{
  "arch": "tc_resnet",
  "model": "CTC audio transcriber",
  "dataset": "short read English sentences (LibriTTS-R)",
  "train_examples": 26041,
  "time_shift_ms": 100,
  "n_mels": 80,
  "hop_length": 160,
  "input": "log_mel",
  "spec_augment": true,
  "win_length": 400,
  "tokenizer": "char",
  "vocab_size": 32,
  "norm": "groupnorm",
  "hidden_act": "silu",
  "weight_standardization": false,
  "depths": [4, 7, 4],
  "kernel_size": 11,
  "stem": "single",
  "widths": [128, 128, 128],
  "init": "torch_default",
  "residual_init": "zero_last",
  "optimizer": "soap",
  "beta2": 0.95,
  "learning_rate": 0.0021,
  "beta1": 0.95,
  "shampoo_beta": 0.95,
  "eps": 1e-08,
  "precondition_frequency": 10,
  "max_precond_dim": 1024,
  "merge_dims": false,
  "one_sided": false,
  "adamw_lr_other_params": 0.0014,
  "max_grad_norm": 0.5,
  "ema_decay": 0.999,
  "max_steps": 19100,
  "batch_size": 192,
  "epochs": 140.8,
  "lr_schedule": "cosine",
  "final_lr_fraction": 0,
  "warmup_steps": 570,
  "weight_decay": 0.2,
  "adamw_weight_decay_other_params": 0.05
}
Rows from block 3 of a small CTC audio transcriber, named by matrix and row number. Rows with one number belong to one channel. Each number is 200 + 20 x the weight over its row's rms, rounded and kept within 0 to 999. All counts start at 0.
After each channel's rows are labels from the 100 clips, of 14976, where the channel reaches its highest value: "strongest on" is what is common among them; "loudest band" is the band of the loudest frequency at the time of the peak. Only what is clearly more common there than usual is listed. The data: short read English sentences (LibriTTS-R). In brackets: how many of the 100.
# convs0: first width-11 conv (model.blocks.3.convs.0.weight, 128x128x11, each kernel summed), inputs 64-127
# convs1: second width-11 conv (model.blocks.3.convs.1.weight, 128x128x11, transposed, each kernel summed), outputs 64-127

convs0.108,181,203,199,200,197,203,196,146,221,194,168,179,242,160,200,196,238,209,212,211,231,192,208,193,189,223,218,175,201,160,194,205,189,184,204,224,203,239,198,192,216,175,232,224,194,189,165,192,184,220,210,190,211,166,226,201,181,234,178,196,185,199,183,185
convs1.108,191,198,168,210,219,214,180,195,200,180,192,166,203,213,212,231,231,203,193,218,199,179,201,224,179,193,211,206,225,202,192,201,211,207,170,212,158,221,186,217,190,156,185,187,207,208,193,189,221,211,181,205,199,210,165,198,199,186,213,226,178,188,211,191
strongest on: voice: male (77)
loudest band: 250 to 500 Hz (35)

convs0.97,181,188,172,221,187,227,212,212,181,197,191,174,167,198,231,174,192,185,218,170,177,206,213,192,194,213,184,205,183,188,209,166,186,186,198,200,209,224,207,208,165,180,221,237,218,180,184,170,159,189,186,249,174,221,159,197,193,242,210,185,223,227,204,212
convs1.97,180,205,205,218,228,175,216,200,251,195,203,200,208,194,196,201,172,193,199,212,202,183,207,191,204,187,188,213,192,225,234,200,214,213,200,207,183,221,187,185,182,168,164,192,204,202,197,205,199,211,206,179,197,212,253,203,169,198,195,202,214,175,215,230
strongest on: voice: female (96)
loudest band: 4000 to 8000 Hz (58)

convs0.127,175,239,192,190,210,236,201,209,220,186,228,154,208,237,207,196,181,172,223,166,191,211,192,186,166,253,184,202,197,228,216,204,201,193,195,234,216,203,202,181,185,183,191,226,177,169,209,185,196,189,207,166,239,189,224,217,208,219,206,233,205,184,212,195
convs1.127,174,221,204,210,210,202,223,203,186,212,219,204,195,234,178,197,191,209,203,245,196,231,228,200,213,215,218,164,184,177,218,229,185,210,201,196,218,210,162,171,203,195,228,179,200,208,163,194,209,194,190,230,190,196,226,211,217,205,191,189,192,169,206,206
strongest on: voice: female (99)
loudest band: 250 to 500 Hz (31)

convs0.64,196,179,199,209,195,179,228,202,192,185,216,181,231,186,235,194,219,201,189,197,205,215,195,181,200,193,222,252,192,206,225,214,195,180,203,231,176,232,197,242,190,199,165,222,165,207,183,193,241,211,218,180,172,187,185,163,216,182,195,223,178,222,188,206
convs1.64,198,234,202,195,175,185,199,216,206,211,184,196,185,186,197,192,191,158,213,191,178,205,171,217,213,231,242,177,189,203,191,179,196,209,218,158,220,198,212,184,209,219,184,168,215,212,207,205,160,209,169,193,205,149,192,205,195,236,201,220,212,211,208,192
strongest on: voice: female (85)
loudest band: 250 to 500 Hz (25)

convs0.49,170,185,178,260,217,193,166,174,216,198,219,193,196,197,217,211,179,223,182,190,213,217,215,201,178,176,212,196,200,208,209,188,176,222,192,205,198,181,179,200,235,166,207,212,218,217,210,195,206,218,206,166,183,185,194,226,216,225,174,218,164,184,172,205
convs1.49,218,157,193,205,207,202,198,163,184,194,223,158,200,197,180,200,188,225,205,261,210,185,204,235,227,222,197,252,209,218,208,178,235,247,190,184,188,214,172,184,223,188,195,173,192,224,206,200,216,192,206,210,173,208,189,231,186,179,187,225,163,169,210,210
strongest on: voice: male (90)
loudest band: 250 to 500 Hz (30)

convs0.7,231,191,227,170,192,173,194,181,231,239,189,208,178,183,190,203,204,189,198,212,211,191,157,186,166,235,202,171,215,184,209,211,218,169,186,220,213,199,206,207,213,214,190,209,243,179,205,193,229,215,225,193,213,166,194,175,222,186,198,201,205,239,182,171
convs1.7,200,202,208,186,207,200,201,197,200,210,205,201,209,186,191,161,207,215,216,163,203,206,219,190,220,196,196,192,206,152,187,174,181,210,182,164,189,205,223,227,238,203,223,202,241,166,231,166,191,153,194,190,207,218,229,197,193,193,183,236,176,193,202,205
strongest on: voice: female (86)
loudest band: 1000 to 2000 Hz (30); 500 to 1000 Hz (25)

convs0.58,199,189,156,210,207,165,204,198,188,189,191,215,177,188,201,161,206,188,200,188,214,217,183,214,219,228,195,201,195,213,174,214,175,182,195,264,200,202,183,227,194,177,185,214,190,217,198,198,177,170,194,185,211,201,207,221,177,241,196,221,163,197,222,216
convs1.58,204,210,191,233,193,201,201,182,180,196,222,199,185,201,178,181,215,179,208,217,210,215,211,221,192,205,194,187,196,200,230,209,185,187,196,159,183,212,229,196,193,176,223,185,240,178,170,198,226,232,200,207,227,168,206,228,218,218,226,210,235,222,188,176
strongest on: voice: female (85)
loudest band: 4000 to 8000 Hz (37)

convs0.102,186,206,211,188,155,211,192,184,178,193,206,167,189,194,168,183,176,171,195,178,184,200,184,191,187,213,179,162,195,201,232,191,215,207,198,228,230,198,208,173,216,199,194,242,158,159,200,236,173,194,203,205,177,213,214,210,217,214,192,218,177,203,205,220
convs1.102,196,211,230,224,188,239,225,197,187,217,190,207,191,219,199,190,211,181,186,193,229,199,210,200,193,220,203,182,155,184,207,213,189,189,210,207,235,206,158,199,154,216,226,170,192,195,186,238,207,206,198,198,187,184,216,238,217,192,187,214,228,217,204,186
strongest on: voice: female (90)
loudest band: 250 to 500 Hz (25)

convs0.125,194,185,185,253,222,208,227,172,231,183,198,192,180,209,195,187,227,198,193,216,218,198,199,249,214,193,226,194,185,210,197,181,187,183,189,154,205,181,170,177,219,197,232,166,203,205,206,178,198,196,215,208,187,175,180,187,182,225,191,193,206,176,238,210
convs1.125,245,249,180,192,182,219,179,205,192,208,237,219,152,188,203,162,175,178,209,182,199,216,185,176,174,189,215,189,244,189,200,221,189,171,185,205,215,212,194,200,206,218,185,209,195,205,204,180,204,237,212,196,204,215,222,185,231,178,207,196,190,216,197,233
strongest on: voice: male (96)
loudest band: 250 to 500 Hz (39)

convs0.78,158,197,223,222,238,192,203,235,158,211,203,208,174,238,217,183,186,218,202,194,199,220,223,200,208,163,192,209,190,197,223,228,197,196,202,217,187,203,198,220,205,197,229,247,186,182,200,168,222,192,216,196,212,187,189,189,180,183,212,190,166,201,192,166
convs1.78,242,209,204,205,188,197,216,227,170,229,214,228,218,215,193,214,183,175,181,180,173,209,197,183,158,194,210,197,216,211,191,178,176,229,198,178,172,178,221,208,190,185,225,178,196,237,204,199,186,201,193,205,209,204,168,164,197,200,228,206,183,216,160,217
strongest on: voice: female (98)
loudest band: 4000 to 8000 Hz (30)

convs0.98,192,255,211,173,220,221,199,191,235,195,162,217,210,249,190,201,181,161,180,157,176,206,179,150,205,197,203,192,181,176,201,209,190,187,232,198,197,201,192,185,206,198,216,196,228,187,204,183,212,202,167,178,227,193,250,204,202,193,214,212,186,215,192,211
convs1.98,195,209,160,200,191,198,216,266,227,206,208,212,212,189,204,218,203,189,172,199,230,254,206,216,209,195,216,225,191,201,169,203,191,158,224,203,217,199,194,194,183,187,208,212,231,190,193,243,211,207,195,214,194,207,204,208,245,185,230,201,218,216,226,210
strongest on: voice: female (99)
loudest band: 250 to 500 Hz (25)

convs0.27,208,224,242,198,226,215,203,215,220,192,189,196,208,208,197,214,224,213,179,227,210,194,187,202,209,193,211,225,205,215,193,176,211,210,190,195,201,157,187,189,173,206,209,192,187,201,233,191,171,219,201,206,216,195,193,179,225,180,227,253,207,228,210,193
convs1.27,201,213,231,216,182,203,191,208,205,188,220,222,175,207,210,181,213,245,187,261,196,175,183,239,239,200,216,242,208,197,204,180,195,218,205,196,197,139,171,210,225,223,199,234,223,187,218,225,197,218,213,177,204,206,178,245,186,204,213,218,188,192,177,211
strongest on: voice: female (96)
loudest band: 500 to 1000 Hz (39)

convs0.50,198,175,218,190,189,253,193,199,209,213,197,161,194,210,216,177,188,181,199,208,196,181,175,191,210,227,236,241,181,224,207,188,203,227,193,215,178,167,223,200,214,223,228,188,188,231,213,198,201,219,210,179,177,227,191,178,225,174,193,204,196,206,221,245
convs1.50,199,210,192,232,197,147,198,201,221,203,201,185,224,197,213,216,187,187,208,260,180,192,210,234,190,187,207,243,217,199,220,211,204,196,205,197,233,198,249,205,184,208,189,226,222,194,209,198,220,229,225,233,178,233,210,204,184,161,190,184,211,204,187,220
strongest on: voice: female (91)
loudest band: 250 to 500 Hz (29)

convs0.94,269,229,173,184,185,214,198,178,202,192,209,236,214,216,191,204,208,183,188,190,218,165,181,210,187,213,208,214,193,184,195,199,198,210,195,187,209,202,184,157,172,210,167,178,189,228,212,192,184,232,196,183,179,190,194,182,188,210,214,227,202,199,208,204
convs1.94,265,193,149,144,191,206,195,176,168,203,202,166,210,214,193,174,204,172,197,194,213,204,219,226,180,185,239,197,205,186,189,215,209,185,191,192,196,200,203,165,203,183,212,200,207,253,199,203,197,214,203,193,190,204,213,197,195,176,219,216,202,175,196,217
strongest on: voice: male (82)
loudest band: 250 to 500 Hz (42)

convs0.55,201,160,159,216,204,211,198,222,186,244,204,230,186,214,205,175,180,216,194,183,180,204,182,224,227,229,177,240,202,195,176,217,216,223,211,194,221,219,210,200,206,202,190,185,244,191,205,188,178,254,178,183,198,227,176,192,186,186,177,229,159,238,199,230
convs1.55,175,194,217,217,225,157,180,154,181,167,176,220,182,198,168,191,209,199,175,215,191,213,183,188,181,185,200,201,195,206,189,228,177,206,201,189,184,188,213,182,207,214,209,192,184,147,218,228,200,157,185,234,178,226,228,199,182,175,175,185,208,197,220,210
strongest on: the word "was" (27)
loudest band: 250 to 500 Hz (34)

convs0.44,188,174,214,221,190,184,171,227,209,251,185,170,217,207,189,180,208,197,195,187,159,209,196,209,184,207,189,205,211,227,188,197,244,207,231,209,210,200,206,206,204,180,189,207,179,185,210,203,236,229,196,191,188,204,244,194,220,165,227,199,199,186,217,204
convs1.44,179,206,200,246,195,210,222,198,176,191,223,205,206,230,187,177,193,236,215,184,205,231,193,212,221,169,213,187,169,183,200,194,167,211,220,210,197,187,171,174,194,208,183,210,207,174,202,190,151,179,221,205,184,195,246,195,224,184,211,193,175,168,201,244
strongest on: the word "you" (62)
loudest band: 250 to 500 Hz (26)

convs0.43,203,197,186,179,191,199,178,149,208,184,235,210,191,181,203,186,231,204,181,228,197,198,189,192,201,195,203,178,192,176,185,200,226,200,217,187,189,249,190,210,194,177,230,229,208,195,162,148,205,186,182,232,211,194,192,215,177,234,214,212,184,204,198,168
convs1.43,189,152,150,193,226,190,213,185,209,219,207,214,212,196,203,195,208,186,173,175,208,207,235,218,239,232,188,197,205,189,203,204,198,191,198,197,189,227,223,249,185,183,180,204,195,221,230,205,228,221,209,219,228,237,189,229,188,199,200,174,200,239,205,228
strongest on: voice: male (81)
loudest band: 250 to 500 Hz (43)

convs0.113,172,185,198,191,177,164,230,139,190,235,216,166,188,198,198,202,223,172,192,183,227,186,182,200,169,184,195,213,197,207,229,158,182,209,199,196,184,164,201,198,228,181,205,241,212,171,209,233,217,188,162,239,171,187,185,203,167,217,165,217,197,207,232,199
convs1.113,191,211,221,167,185,212,189,177,203,201,207,189,202,194,248,212,201,204,178,169,182,210,225,187,183,197,163,191,197,211,154,168,191,191,182,194,195,194,210,219,192,228,233,191,203,237,235,166,205,180,218,230,194,207,192,204,178,199,204,208,209,194,177,196
strongest on: the word "you" (35)
loudest band: 250 to 500 Hz (41)