Rows from block 3 of a small CTC audio transcriber, named by matrix and row number. Rows with one number belong to one channel. Each number is 128 + 32 x the weight over its row's rms, rounded and kept within 0 to 255. All counts start at 0.
After each channel's rows are labels from the 100 clips, of 14976, where the channel reaches its highest value: "strongest on" is what is common among them; "loudest band" is the band of the loudest frequency at the time of the peak. Only what is clearly more common there than usual is listed. The data: short read English sentences (LibriTTS-R). In brackets: how many of the 100, against the usual share in percent.
# convs0: first width-11 conv (model.blocks.3.convs.0.weight, 128x128x11, each kernel summed), inputs 0-63
# convs1: second width-11 conv (model.blocks.3.convs.1.weight, 128x128x11, transposed, each kernel summed), outputs 0-63

convs0.73 [129 115 134 144 159 110 196 125 169 111  81  78  80 154 153 156 185 115  69  76 132 114 120  96 130  76 127 122 119 142 143 119 139 124 162 111 156 126 146 155 137 106 159 155 201  99  70 160 136 131 152 135 134 142  32  48  67 166 152 158 162 182 133 133]
convs1.73 [161 108 158 132 127 129 116  90  92  81  85 128 167 151 116 145 135 119 100 169 190 124 129  63 133 102 179 147 187 139 118 196 132 159 117 189  98 125 181 141 144 127  86 105 106 128 154 194 118 133 108 139  51 163  59 115 175  84  93  62 120 150 133 148]
strongest on: voice: male (78 vs 46)
loudest band: 250 to 500 Hz (41 vs 9.7)

convs0.27 [153 160 143  68  78  79  61 167 131 127 110 122  76 131 176 163 106 147 137 143  81 150  53  90 149 175  62 132  69  98 124 111 134 152 162 164 122 160 126 124  73 119 111 179  71 154  78 150 132  96  90 129  95  92 115 136  67 113 111  97 150 118 181  83]
convs1.27 [135 103 138  84  84 125 122 144 146 112 127 146 120 130  96  57  78 113 135 162  76 195  85  89 132 141 136 166 145 116 108 174 173 105  97 138 122 132 102 160 147 133 127  81 141 111  79 125 137 115 199 125 126 118 149 130 162 159 161 145 152 108 133 138]
strongest on: voice: female (96 vs 54)
loudest band: 500 to 1000 Hz (39 vs 5.9)

convs0.121 [156 148 127  42 115 125  86 157  85 106 174 115 143  51 162 158 175 103 135 115 137 146 127 161 125 168  98 127 115 125 114 124 102  86  70 171 129 171 134  92 132 116 151 132 117 167 147 154 137 105 140  74 161  77 141 175 121  83 105  91 153 153 115 117]
convs1.121 [170 167 108 113 108 131 154 104 109 101 135 148 101 161 132 161 128 121 119  74 153 182 130 147  71 151 204 166 142 115 122 136 104  81 101 114  92 135 135 179  77  98 128 129 155 138 131 164  99 130 173 167 127 151 156 115 143 114 178 192 172 133 187 177]
strongest on: voice: female (88 vs 54)
loudest band: 500 to 1000 Hz (26 vs 5.9)

convs0.108 [158 146 154 163 127 131 144  84 111 115 103 128 168 101 142  82 158 104 150 124  88 107 105  75 108 116 104  84 162 111 154 129 138 106 147  92 147  95 109 122 132 206 152 133 176 140 104 116 109 103 104 186 143 161 176 131 108 151 153 123 136 213 122  41]
convs1.108 [123 175 131  75 124 131  61 139  73 123 133  90  65 141 135 114 128 163 102  61 146 170 146  84 135  47 106 133  47 139  84 104 151 127 194 123 113 121 175 142 184 157 150 108 166 155  96 134  70 114 170  61 165 136 120 111 160  93 104 132 160 177 137  86]
strongest on: voice: male (77 vs 46)
loudest band: 250 to 500 Hz (35 vs 9.7)

convs0.3 [139 128 145 125 142 106  58 172 137 139 133 169 153 141 184 143 123 108 108 134 132 107 126 149 109 136 155 112 131 135 128 140 150 101  65  91 125 154 112 162 104 157  48 122 135 134 126 245 115 155 118  84 116 116 138 125 149 122 139 144 155 137 175 158]
convs1.3 [141 135 157 141  94 105 116 117 117 155 150 105  89 151 119 179 134 103 139 167 153 136 147 161 155 148 133 100 126 153 111 132 109 117 127 123 146  87 110  96 112 155   0  95 108 113 119 145 141 118 143 160 147  99 133 176  89  83  93 101 162 108 190 142]
strongest on: voice: female (88 vs 54)
loudest band: 500 to 1000 Hz (31 vs 5.9); 250 to 500 Hz (29 vs 9.7)

convs0.23 [104 129 151 120 159 124 174 128  93 153 151 153 161 152 106 143 150 105 125 126  72 121  83 125 161 162 109 102  69 153 125 127 197 126  80  95 131  71 138  93  40 154 127 114 118 129 165 121 130 115 194 163 181 135 162 108  92 131 135 174 152 205 105 125]
convs1.23 [112 173 124 115 129 132  85 159 109 136 109 105  83 130 126 132 136 157  71  83 128 114 156 100 130  86 119 145 162 124  72 129 134 197 152 161 147 131 117 164 206 113 128  70 135 146 119 145 147 117 156 135 162 120 184 144 148 119 121  96 138 147 108 109]
strongest on: voice: male (99 vs 46); the word "you" (48 vs 14.7)
loudest band: 250 to 500 Hz (25 vs 9.7)

convs0.78 [113 153  93 157 162 173 165 159 113 128 132 161 152  94 133 119 144 117 133 175 155  76 138 139 155 140 133  84 123 204 171 133 108 142 132  71  86 112 104 163 186  91 181 205 166 180 160 147 110 132 108  87 109 183 175 106 134 148 111 145  90 126 160 139]
convs1.78 [ 99 134 124 136 122 167 165 127 170 148 162 122 122 152 125 113 198 152 139 167 132 221 157 113  90 116 155 119 120  83 100 133 137 103  89 165 126 130 132 125 157 144 148 108 102 124 147 127 179 129 112 150 149 168 135 153 151 144 255 166 161 180 116 174]
strongest on: voice: female (98 vs 54)
loudest band: 4000 to 8000 Hz (30 vs 4.2)

convs0.11 [146 136 147  96 127 162  80 160 173 134 152 102 105 186 125 113 131 125 102 151 103 149 139 133 134 127 106 113  55 169 106 138 133 151 109 118 163 119 167 136  94 123 122  88 124 154 146 127 135  98 146  11 110 102 171 149  80 163  91 196 108 202 112 170]
convs1.11 [116 182 119  83 168 133  59 113 141 112 152 112 137 105 127 120 137 142 101  66 168 125 116  84  79 107  87 139 166 132  99 111 201 126 147 112  79 101 119 110 153 146 141  83 154 128 160 130 127 144 123  24 137  81 164 147 127 101  88 129  56 106 167 108]
strongest on: voice: male (89 vs 46)
loudest band: 250 to 500 Hz (46 vs 9.7)

convs0.113 [ 99 125  84 184 140 135 121 145  95  94 174  93  91 113 102 131 152  92 135 150  97 115 123  88 154 148 122 143 105  82 131 136 161 118 126 128 176 122 114 148 145 116 168  87 170 144 123 120 150 145 147 179 165 136 139  79 180 129 124 155 145 136 157 111]
convs1.113 [115 147 111 152 105  74 129 125 141 100 163 111 180 132  93 147 120 110 119 163 103 135 137 106 106 120 166 107 151 126 129  72  81 165 143 123  87  95 129 149  99 149 136 129  88 200 134 144 116 136 108  82  84  74 153 106  67 133   0 102 132 130 141 133]
strongest on: the word "you" (35 vs 14.7)
loudest band: 250 to 500 Hz (41 vs 9.7)

convs0.59 [137 164 147 128 170 164 153  68 154 113 157 147 138 145  99 115 201 104 114 124 165 127  65  97 141 156 169 134 109 154 111 116 111 102 104  93 118 196 143 129 160 102 146 100 191 119 132 132  77 124  81 139 194 130 175 130 137 119  99  98 107  34 112  98]
convs1.59 [137 142 176 113 116 182 106 127 117 111 134 121  74 149 113 154 195 146 136 113 131 148 118 134 108 154  69 148  75  92 110 165  51 145 113  54 164 123  98 160 157 124 124 113 114 131 131 130 108 134 139 103 173 178 200 166 187 165 173 114 141 204 141 107]
strongest on: voice: female (97 vs 54)
loudest band: 250 to 500 Hz (30 vs 9.7)

convs0.43 [172 159 128  94 166 171 119 109 112  92  54 166  50  74 137 133 107 111 136 105 154 137 122 102  94 147  65 106 107  92  90 127 138 105  81 160 110 124 140 112 146 177 161 153 112 190 138 117 160 116 152 146  82 183 151 126 119  80 143 150  95  84 160 141]
convs1.43 [ 74 176 124  79  74 138 125 104 165 103  96 138  59 102 193 150 149 135 130 105 117 158 108 148  76 127 110 135 145  78 111  70 142 176 146  89 153 154 124 106 118  97 137 113 163 160 131 152 146 176  96  69 147 146 141 119 152 151 174 142 147  99 146 147]
strongest on: voice: male (81 vs 46)
loudest band: 250 to 500 Hz (43 vs 9.7)

convs0.94 [131 109 182 111 143 103 139  98 100 118 164 110 156 191 134  83 132 113 127  87  42 183 109 122 113 150  99 128 127 166 188 140 169 120  94 114 139 143 155  92 118  94  96  74  96 149 150 125  85  76 123 100 124 120 136 227 206 129 139  84 151 104  89 137]
convs1.94 [117  69 138 156 113 103 118 150 125 115 187 137 100 182 129 140 149 128 152 154  81 216 164 151  99 186 146 157 147 123 164 194  70 116 128  97 149  89 126 111 134  98 125 132 112 114 142 143 140 109  96 153 159 136  96  99  56 134 125  90 190 133 102 144]
strongest on: voice: male (82 vs 46)
loudest band: 250 to 500 Hz (42 vs 9.7)

convs0.85 [119 193 103 223 224 162 141 111 184 179 122 121 149 216 106 119 126 126 135 109 136 136 122 114 177 107 119  95 134 127 121 108  92 121 146 156 133  91 166  93  95 132 193 117 140 126 131 144  99  94 136 143 145 167 113 106 138 158 126 108  78 128 114 157]
convs1.85 [125 142 140  53 119 129  85  94  91 171 162 142 104 119 134 147 142  79 194  95 190 156 178  99 182 119 125  87 116 105 136  90 163 197 142 101 121 120 167 138 118  97 128 116 112  81 146  96 146 151 110  87 119 113 138 118 120  99  88 135  76 126 123 128]
strongest on: voice: male (81 vs 46)
loudest band: 2000 to 4000 Hz (26 vs 2)

convs0.7 [189 114 145 122 120 168  80  97 150 146 147 131  88  75 122 134 175 141 177 120  96 139 168 120 129  76 127 171 130 135 118 124  94  54 143  99 208 166  68  90 156 121 171 154 110 132 106 154 171 147 128  98 168 104 150 122 116 126 149 138 126 129 154 194]
convs1.7 [147 106 136 145 127 115 100 139  63 102  76 118 109 165 214 122 151 168 115  38 145  88 138  95 118  81 117 136  93 133 130 101  92 146 189 172 126 119 133 131 142 195 124 108 132 145 126 124 110  97 128 138 150  98 162 144 138  87  61  87 132  76  83 108]
strongest on: voice: female (86 vs 54)
loudest band: 1000 to 2000 Hz (30 vs 1.9); 500 to 1000 Hz (25 vs 5.9)

convs0.102 [129 129 108 147 135 112 116 110 200 109  97 110 136 133 145  66  88  92 116 122 133 114 148  88 184  71 162 118  96 160  95 162 103 114 115 138  75 165 103 122 166  74 162 159 113 115 109 136 111 190 107 163 118 166  88 178 178 127 134 138 165  95 207  94]
convs1.102 [123 153  99 117 138 112 116 128 105 110 162 161 119  54 114 150  76 149 108 148 187 145 160 123 133  40 112 145  83  99 209 103 119 114 116 125 130 152 121 121 158 100 134 130 140  52 132  92  71 148 108 130 183 167 162 193 163 165 190 149 156  96 122 139]
strongest on: voice: female (90 vs 54)
loudest band: 250 to 500 Hz (25 vs 9.7)

convs0.98 [131 153 122 130  90  90  81 103 127 134 154 151 139 109 185 100 118 136 125 143  95 171 128 134 144  73 115 131 125 115 129 133  62  92 185 105  88 162 175  65 153 107 169 169 138 122 120 128 168 158  88 137 110 162  77 176 102 121 111 107  94 141 153  82]
convs1.98 [ 82 172 166 128 112 141 162 150 106 146 152 102 118 140 122  78 115 148  83 154 127 135  81 136 139 127 106  94 114 116 106 144 126 151 101 119 113 101 108 108 123  85 101 142 142  96 134 127  78 105 120 117  85 233 147 181 218 131 196  89 130 101 154 138]
strongest on: voice: female (99 vs 54)
loudest band: 250 to 500 Hz (25 vs 9.7)

convs0.55 [ 95 101 159 163 129 107 116 150 113 103 205 133 189 177 105 192 133 127 147 134 108 177 138 158 138 107 146 158 125 170 120 130 117 173 134  95 119 149 119 167 172 106 109  92 118 115 117 133  81 112 118 138  98 103  94 125 159 154 147 107  98  92 144 168]
convs1.55 [139 110 125 155  82 130 195 134 156 167 127 125 166 139 112 125 185 163 199 146 152 140 173 117 160 151 135 106 172 122 149 133 134 112 133 104  71 153  95 122  78 181 192 170 160 127 134 137 179 113 130 160 165 172 171 151 158 158 129 135  98  90 147 154]
strongest on: the word "was" (27 vs 9.9)
loudest band: 250 to 500 Hz (34 vs 9.7)

convs0.125 [115 118 167 119 145  97 120 133 127 119 121 107 104 146 144 169 114 124  72 129 182 110 148 116 103 155 164 116 164 171 183 121 141 115  91 134 117  58 102  96 134 158 138  86  97  98 147 140 194 109 229 133 180 145 175 158 114 159 163 114 120 176 107  69]
convs1.125 [102 144 170 134 169 114 129 115 100 125 129 125 137 174 154 142 142 147  99 188 133 183 149 135  82 135 137  92  72 126  73 182 199 139 128 125 145  95  99 195 102 154 159 136 177 136 183 151 109 154  80 115 110 156 133 147 106 102  62 129 179 118 145 145]
strongest on: voice: male (96 vs 46)
loudest band: 250 to 500 Hz (39 vs 9.7)

convs0.44 [ 94 137  99 190 133  87 146 134 169 165 124 121  84 109 147 101  55  67 154  63 134 112 126 112 160 172 157 133 134 147 198 133 132 105 103 137 192 166 166 150 153 158 161 122 104 105 105 137 136 131  51  89 152 106 109 161 172 139 121  49 135 111 168 141]
convs1.44 [139 172 127  88  96 135 126 142 103 125 167  92 127 139  88 142  87 148 144 173  98  84 127 184 142 137 129 104 144 176 110 170 149 121  93  60  85 131 110  79 113 162  95 131 183 143 111 133 122  83 164 170  70 118  76  93 104 142 108 120 140 127 150 194]
strongest on: the word "you" (62 vs 14.7)
loudest band: 250 to 500 Hz (26 vs 9.7)